{"model": "image super-resolution model", "dataset": "photos of plants, animals and fungi (iNaturalist)", "train_examples": 77898, "image_size": 48, "crop_scale_min": 0.5, "horizontal_flip": true, "task": "super_resolution", "loss": "l1", "scale": 2, "arch": "rcan", "norm": "groupnorm", "hidden_act": "relu", "weight_standardization": false, "channel_attention": "se", "depths": [18], "kernel_size": 3, "stem": "deep", "widths": [64], "init": "torch_default", "residual_init": "none", "optimizer": "adamw", "learning_rate": 0.0042, "beta1": 0.9, "beta2": 0.98, "eps": 1e-08, "max_grad_norm": 1.0, "adaptive_grad_clip": 0.05, "max_steps": 9000, "batch_size": 64, "epochs": 7.4, "lr_schedule": "wsd_sqrt", "decay_fraction": 0.3, "final_lr_fraction": 0, "warmup_steps": 180, "weight_decay": 0.03}
Rows from block 13 of a small image super-resolution model, named by matrix and row number. Rows with one number belong to one channel. Each number is 500 + 40 x the weight over its row's rms, rounded and kept within 0 to 999. All counts start at 0. Numbers have three digits each.
After each channel's rows are labels from the 100 images, of 14976, where the channel reaches its highest value: "top examples" is what is common among them; "patch colour" is the nearest of a few named colours to the mean colour under the peak. Only what is clearly more common there than usual is listed. The data: photos of plants, animals and fungi (iNaturalist).
# convs0: first 3x3 conv (model.blocks.13.convs.0.weight, 64x64x3x3, each kernel summed), inputs 0-63
# convs1: second 3x3 conv (model.blocks.13.convs.1.weight, 64x64x3x3, transposed, each kernel summed), outputs 0-63

convs0.34:465482545522566509491497457484592512454520502493449519492465504615468435559497508504556464492496475491484551520426539472544480515493473533552485500450394519586514457472525466485506443508531507
convs1.34:454489423503503475509435493530506532489505565480502420450510473487539539467489491485467490425458491512480425484510391454502466467509498486481548446433493465522498503484499385475516488432445453
top examples: class Aves
patch colour: black

convs0.8:483505539523547519443508475491564509469532511489447508482469536590505412544525510504555475472511447486471527498414525468517497483501439513539481509477375506573508446457513457471488406490515492
convs1.8:447488430508500477520434494533509536491499572498504422466512472479548548464490488496462479422463487517475422494514402458507464464506502492480556450434499463526497508480501392472525496433445455
top examples: class Aves
patch colour: black

convs0.43:482498549529578517474491460482580497476526502502429525474471506620520454555523504505549488508498470483482544510398538489518493483500447537541485510452395501575502457465507464486494426502515510
convs1.43:451483421502499479516439496528503540488498569500505414470510479483545545466491490494465478422464487516479426491509393460503466465509504501485552454427494469523496500477504386473518493434447453
top examples: phylum Chordata; class Aves
patch colour: black

convs0.25:554512519519574485501520497446504530538494473450490504406527475497495498486488495501562603418566480465496504467450484404565530498526491517526447522449528574561518515505464518530470453538514452
convs1.25:491517381507523507494487473508547525499508523500499351486509496581487503503497511480485480481488508500512457469508344481488485496510489476508518509492495491509508498507514366481512517473454482
top examples: phylum Chordata; class Aves
patch colour: black

convs0.6:482492537516564518453507474493589508478528510494469526486479514589493425549510513507567483478502464494469521505416526461559494522502448507540478520460384509604502460465512468462488425493529489
convs1.6:444489431502501477512429503532498539488500573498505427457513478474542544460489490494462481421444488515480428496512406456501461465509501490477552452424489468519494502473501397467521494425449461
top examples: phylum Chordata; class Aves
patch colour: black

convs0.26:479515542491576534446498466485530498477530510497458527475489545591496449550526509509550479515517412493482522484494515459498479480497426512539457520449368511582490450471485453479456423469499490
convs1.26:446479431491492476514438503523501539501492568502505424457512479496553550467485482484460479418454490510477424484511411460495460457505507500482552457423493462515494510473497399478515492408454461
top examples: phylum Chordata; class Aves
patch colour: black

convs0.22:454532554488629542555486473500530555553529511444481504550533468532516519533449540484586471535507511509461512536523492450551501473478544520500503517453458506597467492538469445512469431490520450
convs1.22:471513400501510482521455465520497524480510527460514370448512507411505519475503502441474481475463501528499450446509420489488463489510519444518535463466529470516518498488514387474520504449424475
top examples: order Charadriiformes
patch colour: white

convs0.27:494486542515505497466495471484553490454521512520432478483466533600483400548520499507521466492511455503490516494374515476510488505501426515540464518464411518559520431464523461470477414478505494
convs1.27:446494434509510479519430497537509546482504571506501426457505468489540548462493489488459476422461487513480427491519410459509463461515503497482562453427496460525497507482503400469528504425447453
top examples: class Aves
patch colour: black

convs0.28:542500533525608499505508486471533514521519484419483500455532474503463455504474504488575557441548472482479500499456484421579544535513490489519465531476490571585498511524465505567477425535464437
convs1.28:502504353489505502503487479499504502509500513484502347488520499521510507500502507472492494494492497503504473470507326493492495491501503491490508493492496492493512500511510360492500490481474492
top examples: phylum Chordata; class Aves; order Charadriiformes
patch colour: black

convs0.1:448531549491594540542522479487541530541530514452518483511510532542461481533486551501589487470501475469464533529541498412526486491481498531547506502473385529593486500496494428457496427503547484
convs1.1:479544455543533513477437422556512543465539554443494447442479451511492518470524504432465489473449506509503438445524418468546472515533466452465533484459528460525511499511530423462532526447440445
top examples: class Aves
patch colour: white

convs0.4:486509540522556522455503475490565500475532513491449512480474542593502436545534508507555484483512441487469525499401525469518497476504430509534477508470383506578504447447504453471485411487514494
convs1.4:451485429506500482516438500537504542491501570506507423456509471480548547465494491492458472419461490516482425486517398459512465465512504496481555452434499463523497507475502398470524500426449456
top examples: class Aves
patch colour: black

convs0.9:467506544504580529472509475493562521488537510474491526490475533582496448555506527503578466502503459485467528514471522443530487491489460501544473514446363520610497469468496453459477433489536485
convs1.9:447482432499498484514430503518499537493501566488504422450507476482548541466488485478461478417460487518482427482506399456504464467505505502476552452424492466510495511480499395478518502420449463
top examples: phylum Chordata; class Aves
patch colour: black

convs0.10:471504545506589526451512473492567519497530509483484536489478518575505449545505523501574461494503450496468533503531511457545499495491462521544478527454370502605492465478505457454467407486524499
convs1.10:453486423501504487512439496525499541485503561493507414451512471481542540463497498481471478429457494513488426480507387458507464470514498493484550450439500466517495503480503375476520499433451458
top examples: phylum Chordata; class Aves
patch colour: black

convs0.35:479491540529556510482492463490576499469526507501439516473465517616508426555519500505538486496501459485484541501378539483521491494500441525546480499457394515571511452461514470483497430502515505
convs1.35:449488425501501480518435497528504542486502572505508419460512475485545541469489486488462475419458490514478422494515399465508467461509505498481556450432489467522501506474500392474519500425451462
top examples: phylum Chordata; class Aves
patch colour: black