A small image super-resolution model, trained from scratch.
Model: 48-pixel images, norm groupnorm, activation relu, depths [18], widths [64].
Data: trained on photos of plants, animals and fungi (iNaturalist), 7.4 epochs.
Rows from block 12, named by matrix and row number. Rows with one number belong to one channel. Each number is 50 + 15 x the weight over its row's rms, rounded and kept within 0 to 99. All counts start at 0. After the name is the row's rms in percent of the matrix's.
# convs0: first 3x3 conv (model.blocks.12.convs.0.weight, 64x64x3x3), inputs 42-47, a 3x3 kernel for each
# convs1: second 3x3 conv (model.blocks.12.convs.1.weight, 64x64x3x3, transposed), outputs 42-47, a 3x3 kernel for each
convs0.42 088:81 64 74 67 43 70 49 45 56 21 70 23 20 68 38 53 55 40 51 63 27 38 51 55 35 30 60 50 51 45 57 64 53 73 61 47 43 42 90 29 26 72 52 47 76 55 54 45 49 43 49 55 51 59
convs0.43 109:37 35 35 37 36 35 38 38 37 50 47 44 49 48 46 53 49 48 40 37 36 35 31 32 35 33 31 51 52 53 58 59 58 61 60 60 49 51 53 49 52 51 52 50 50 41 38 37 42 38 36 40 37 39
convs0.44 095:66 38 47 56 30 56 64 72 50 37 38 29 39 63 76 42 33 42 38 55 38 65 47 54 59 66 55 50 44 40 60 59 51 59 57 45 43 46 41 34 27 34 26 32 28 42 57 41 43 56 27 45 54 37
convs0.45 101:34 47 17 51 47 39 57 54 40 79 40 78 60 35 65 41 61 71 55 48 51 49 37 36 30 34 33 48 66 73 73 23 23 67 41 22 61 58 36 47 31 28 59 35 15 60 54 53 53 56 60 44 48 45
convs0.46 100:44 33 49 64 53 63 57 65 55 15 29 00 25 54 00 60 54 07 64 72 37 36 53 50 51 58 55 77 42 54 40 44 77 76 68 58 40 54 55 23 55 37 56 65 51 59 39 41 45 62 61 42 66 68
convs0.47 097:35 18 49 63 34 71 78 16 49 75 70 57 58 77 39 29 40 46 21 28 30 32 54 35 52 58 47 44 34 26 65 36 00 46 52 49 51 41 56 52 32 41 71 51 55 50 46 68 56 47 54 46 44 40
convs0.48 107:65 58 49 46 57 28 29 46 36 64 58 63 56 13 57 67 63 53 41 63 51 47 44 36 68 65 46 35 51 45 47 43 44 53 57 46 59 36 33 45 13 34 52 77 65 69 62 43 32 08 35 36 31 43
convs0.49 099:61 38 30 69 33 32 66 46 77 84 49 43 69 65 50 36 50 83 79 61 66 46 48 54 41 41 30 75 00 00 67 52 48 29 04 47 60 55 69 78 58 70 60 45 70 42 45 78 38 48 80 50 55 67
convs0.50 111:51 00 23 46 05 11 53 33 30 09 45 49 37 71 63 55 67 60 46 61 36 35 38 38 49 30 40 85 60 27 39 66 71 50 55 61 69 46 47 47 32 51 35 43 43 48 70 45 49 64 33 65 60 38
convs0.51 101:40 55 67 46 27 62 43 39 45 47 70 51 63 46 38 42 70 57 42 54 59 38 47 66 37 45 63 73 65 42 43 32 60 58 36 35 57 52 54 32 53 61 21 39 50 44 63 46 24 52 58 27 38 52
convs0.52 102:70 27 76 26 46 90 50 65 63 60 31 29 45 21 35 48 42 36 38 44 55 44 56 44 60 40 47 39 47 38 37 56 61 62 49 20 22 38 71 22 72 75 77 82 41 51 57 45 66 61 31 44 41 62
convs0.53 070:04 50 46 14 57 63 16 36 54 45 52 62 55 56 57 42 58 49 77 62 52 64 64 51 55 62 38 39 45 36 55 44 39 45 33 35 50 42 57 47 51 59 58 53 38 51 70 66 53 78 70 50 61 50
convs0.54 105:62 63 26 65 69 34 59 73 44 58 67 68 48 50 33 52 36 38 27 55 46 41 79 44 58 71 44 27 17 37 52 38 43 57 68 74 43 46 57 49 60 62 50 54 52 47 51 48 49 42 57 45 41 67
convs1.42 110:54 53 31 36 38 22 35 35 21 60 45 52 68 48 46 46 81 21 44 53 54 37 45 50 58 51 65 15 42 39 58 47 45 34 47 47 48 35 36 54 24 53 53 35 40 59 53 56 56 41 47 50 46 50
convs1.43 037:49 69 45 33 61 64 27 58 55 49 53 69 41 56 67 48 43 52 36 50 52 53 47 49 55 58 62 64 56 81 52 13 57 63 51 46 35 50 55 53 43 47 57 67 58 27 23 77 28 29 76 65 39 34
convs1.44 119:38 50 51 29 29 58 30 33 72 58 38 55 68 61 38 44 61 56 47 52 46 24 16 40 34 59 53 53 58 63 51 56 54 43 44 50 38 60 22 23 66 53 43 95 31 63 60 54 56 63 59 49 44 49
convs1.45 117:61 29 44 39 52 29 46 72 34 70 60 45 74 41 65 72 50 79 09 71 37 26 58 48 52 28 52 79 57 49 14 53 27 60 51 12 31 51 64 38 52 40 46 66 74 43 56 52 63 53 55 56 59 59
convs1.46 097:36 06 61 44 35 41 41 69 35 37 39 24 72 62 43 59 65 39 50 61 28 30 59 40 28 36 43 32 24 23 48 53 71 49 38 27 49 59 68 44 58 54 63 56 47 42 51 57 52 58 48 46 57 52
convs1.47 091:67 73 12 66 44 28 50 41 23 93 64 11 62 56 42 74 42 26 54 55 60 61 62 51 41 61 43 69 73 54 92 84 62 48 48 41 53 79 66 37 61 38 37 50 60 46 48 44 46 58 48 57 41 47
convs1.48 103:76 48 58 38 31 58 47 37 61 51 28 50 51 45 26 53 63 43 40 37 56 60 53 56 69 54 44 54 53 50 43 78 59 35 53 68 68 53 72 50 32 59 45 56 75 46 34 54 45 46 43 52 62 50
convs1.49 089:48 72 37 49 58 36 45 53 39 41 54 51 45 35 55 74 39 50 66 64 63 69 60 52 53 47 41 81 67 50 67 59 48 80 62 52 07 22 21 11 18 32 27 36 53 59 51 47 67 55 53 68 44 25
convs1.50 095:48 50 49 50 57 00 43 46 00 28 37 37 48 53 99 76 58 97 76 63 49 43 42 67 49 46 62 39 67 68 37 61 88 78 29 04 58 52 72 36 32 17 66 47 44 42 47 46 54 43 56 55 45 54
convs1.51 117:38 49 39 43 57 42 49 40 46 62 63 62 49 60 67 41 50 54 52 52 53 55 33 29 57 43 36 23 49 67 37 35 44 61 53 64 29 34 40 49 59 74 19 27 29 58 53 53 63 56 42 64 64 48
convs1.52 131:41 50 35 52 20 15 62 19 71 25 56 45 42 51 58 31 43 27 29 29 60 38 50 57 53 41 43 06 38 53 52 60 61 37 23 30 50 62 61 65 34 39 70 47 73 56 45 52 56 44 59 48 56 53
convs1.53 058:44 52 45 50 58 54 39 48 50 35 48 43 49 50 35 43 48 29 43 47 47 44 46 48 40 46 42 39 50 48 43 59 47 58 65 60 60 66 61 59 60 57 52 49 62 71 67 80 91 78 80 81 82 86
convs1.54 091:41 76 89 51 66 69 42 62 58 90 96 84 69 23 47 64 17 21 34 44 46 35 44 52 51 41 51 29 52 58 49 44 38 55 35 26 49 27 14 59 51 21 62 44 34 40 34 45 48 42 49 52 48 54