config.yaml
model: "image super-resolution model"
dataset: "photos of plants, animals and fungi (iNaturalist)"
train_examples: 77898
image_size: 48
crop_scale_min: 0.5
horizontal_flip: true
task: "super_resolution"
loss: "l1"
scale: 2
arch: "rcan"
norm: "groupnorm"
activation: "relu"
weight_standardization: false
channel_attention: "se"
depths: [18]
kernel_size: 3
stem: "deep"
widths: [64]
init: "torch_default"
residual_init: "none"
optimizer: "adamw"
lr: 0.0042
beta1: 0.9
beta2: 0.98
eps: 1e-08
grad_clip: 1.0
adaptive_grad_clip: 0.05
steps: 9000
batch_size: 64
epochs: 7.4
lr_schedule: "wsd_sqrt"
decay_fraction: 0.3
final_lr_fraction: 0
warmup_steps: 180
weight_decay: 0.03
Rows from block 14, named by matrix and row number. Rows with one number belong to one channel. Each number is 200 + 30 x the weight over the matrix's rms, rounded and kept within 0 to 999. All counts start at 0.
# convs0: first 3x3 conv (model.blocks.14.convs.0.weight, 64x64x3x3), inputs 60-63, a 3x3 kernel for each
# convs1: second 3x3 conv (model.blocks.14.convs.1.weight, 64x64x3x3, transposed), outputs 60-63, a 3x3 kernel for each
convs0.11,208,208,207,209,231,218,191,186,179,252,249,237,251,240,224,229,208,217,190,230,161,185,220,194,235,249,174,206,205,207,214,234,210,190,225,145
convs1.11,160,174,186,194,205,258,210,192,215,222,199,183,246,235,210,238,223,211,165,173,229,158,142,195,189,189,206,207,207,215,207,207,210,209,213,214
convs0.12,203,218,190,197,203,184,172,210,188,222,209,247,198,173,227,217,174,185,203,254,219,273,234,215,261,243,224,214,197,139,200,194,189,197,178,195
convs1.12,185,232,240,188,197,215,164,187,190,209,205,209,199,184,206,192,192,210,190,225,187,143,210,179,155,197,189,190,198,196,191,203,194,185,201,190
convs0.13,196,181,188,187,169,195,187,155,176,221,213,230,202,212,217,211,215,224,151,202,191,118,209,196,139,198,182,200,202,166,243,244,175,223,224,175
convs1.13,155,172,212,207,231,219,225,254,207,198,194,210,222,233,253,220,236,258,250,161,210,275,163,206,252,188,235,195,200,205,201,202,202,200,206,203
convs0.14,118,158,184,166,160,165,196,106,170,267,194,139,230,208,173,221,210,175,256,186,234,270,197,241,281,194,232,144,216,272,148,197,251,148,197,239
convs1.14,200,221,191,190,161,163,210,134,194,170,192,245,176,192,216,171,185,219,277,150,207,282,180,185,295,176,170,198,212,198,197,204,200,196,216,197
convs0.15,232,252,199,245,261,210,218,231,220,259,271,251,210,202,201,184,222,238,218,261,236,262,219,246,246,197,260,267,198,201,201,200,208,179,234,192
convs1.15,250,229,191,168,139,153,236,258,264,227,207,193,149,137,159,179,199,224,205,284,203,260,253,170,251,208,162,200,201,189,201,191,185,190,203,199
convs0.16,157,223,174,178,215,196,198,180,225,176,203,214,174,186,211,221,162,217,105,288,114,188,163,194,241,85,218,159,159,145,220,172,127,213,197,185
convs1.16,177,197,213,201,145,186,234,158,198,197,202,198,193,186,184,162,179,177,180,206,166,222,168,209,259,127,224,194,195,190,190,191,196,178,187,200
convs0.17,216,219,222,196,240,221,143,212,231,190,205,212,163,190,185,132,189,189,115,227,192,198,170,173,206,161,203,190,258,232,204,210,239,195,198,182
convs1.17,211,171,203,159,129,192,176,150,224,147,176,184,145,169,177,147,174,177,242,121,176,272,112,187,266,77,225,183,183,203,188,181,200,180,185,199
convs0.18,208,196,188,220,209,206,212,171,222,162,125,155,206,191,235,190,228,248,278,171,184,259,210,227,231,173,272,268,144,206,224,148,241,191,140,205
convs1.18,254,179,137,207,174,160,167,227,249,178,161,168,198,180,168,200,219,223,155,198,242,168,202,197,240,218,129,209,200,204,208,200,197,216,199,198
convs0.19,187,167,218,201,169,173,206,174,159,238,247,244,246,249,246,238,250,251,158,132,80,157,131,76,139,132,129,174,219,209,195,200,186,216,190,179
convs1.19,144,205,244,187,260,281,221,260,253,210,213,230,223,221,230,221,219,218,139,113,166,132,132,181,133,132,162,212,212,212,211,209,208,212,212,205
convs0.20,206,216,230,235,231,214,250,212,187,189,168,157,169,173,198,166,199,183,231,263,181,247,190,154,215,207,173,220,243,189,228,201,153,199,195,162
convs1.20,210,200,160,162,158,184,178,182,267,208,226,205,192,187,206,191,205,226,242,241,227,267,196,176,296,128,195,214,200,188,215,212,193,205,207,193
convs0.21,164,177,212,199,197,205,174,168,224,179,181,200,161,215,154,126,215,189,191,214,210,255,179,188,243,150,207,102,164,205,147,159,162,264,204,166
convs1.21,161,167,165,200,225,223,162,119,130,179,188,192,171,182,183,186,187,188,260,227,254,206,210,208,234,227,137,210,208,198,200,204,203,189,199,199
convs0.22,182,171,248,246,207,268,231,191,239,162,181,187,184,193,194,183,200,197,200,219,222,243,205,235,210,125,231,158,211,223,181,211,215,240,213,164
convs1.22,216,221,233,172,199,189,125,237,244,190,222,235,190,202,223,196,205,227,209,230,229,229,196,202,252,154,221,196,189,191,189,185,195,185,175,190
convs0.23,221,195,185,214,175,177,194,163,177,196,251,166,201,217,167,183,220,181,208,242,205,240,232,186,261,204,219,303,255,137,256,258,115,223,262,160
convs1.23,187,230,196,176,204,249,200,203,246,194,173,197,193,199,225,195,228,237,161,218,176,158,177,142,172,157,176,207,192,197,213,195,200,212,198,209
convs0.24,184,163,183,162,177,173,161,207,184,179,231,237,179,234,227,169,244,231,199,168,100,232,164,54,224,170,85,190,164,86,225,163,133,219,153,161
convs1.24,163,178,212,171,192,217,132,143,211,147,171,181,176,185,192,186,195,180,171,185,179,159,161,231,142,162,248,188,194,191,190,191,185,198,201,192
convs0.25,231,195,181,244,198,156,215,189,176,197,181,200,167,170,165,157,142,141,201,188,176,113,233,204,131,246,176,175,223,239,187,230,236,185,234,237
convs1.25,185,185,242,252,213,177,219,234,227,222,234,248,244,244,254,234,216,234,191,152,177,189,177,170,178,211,160,201,206,201,200,207,190,206,207,193
convs0.26,227,223,195,165,146,225,204,177,257,224,223,208,209,188,161,217,212,189,201,247,213,173,206,188,153,174,178,197,230,222,179,181,175,176,153,191
convs1.26,140,95,145,207,195,190,217,182,139,166,151,158,213,228,215,205,229,206,254,217,195,249,146,199,172,119,218,178,199,203,172,198,192,187,193,191
convs0.27,208,203,207,202,210,213,220,212,226,142,155,160,150,162,155,156,167,165,205,189,204,210,232,222,194,210,242,254,211,198,233,206,214,218,201,196
convs1.27,206,228,232,190,224,220,204,227,179,227,218,224,248,234,237,238,234,228,172,210,211,170,181,191,189,187,178,199,203,204,208,211,203,209,207,196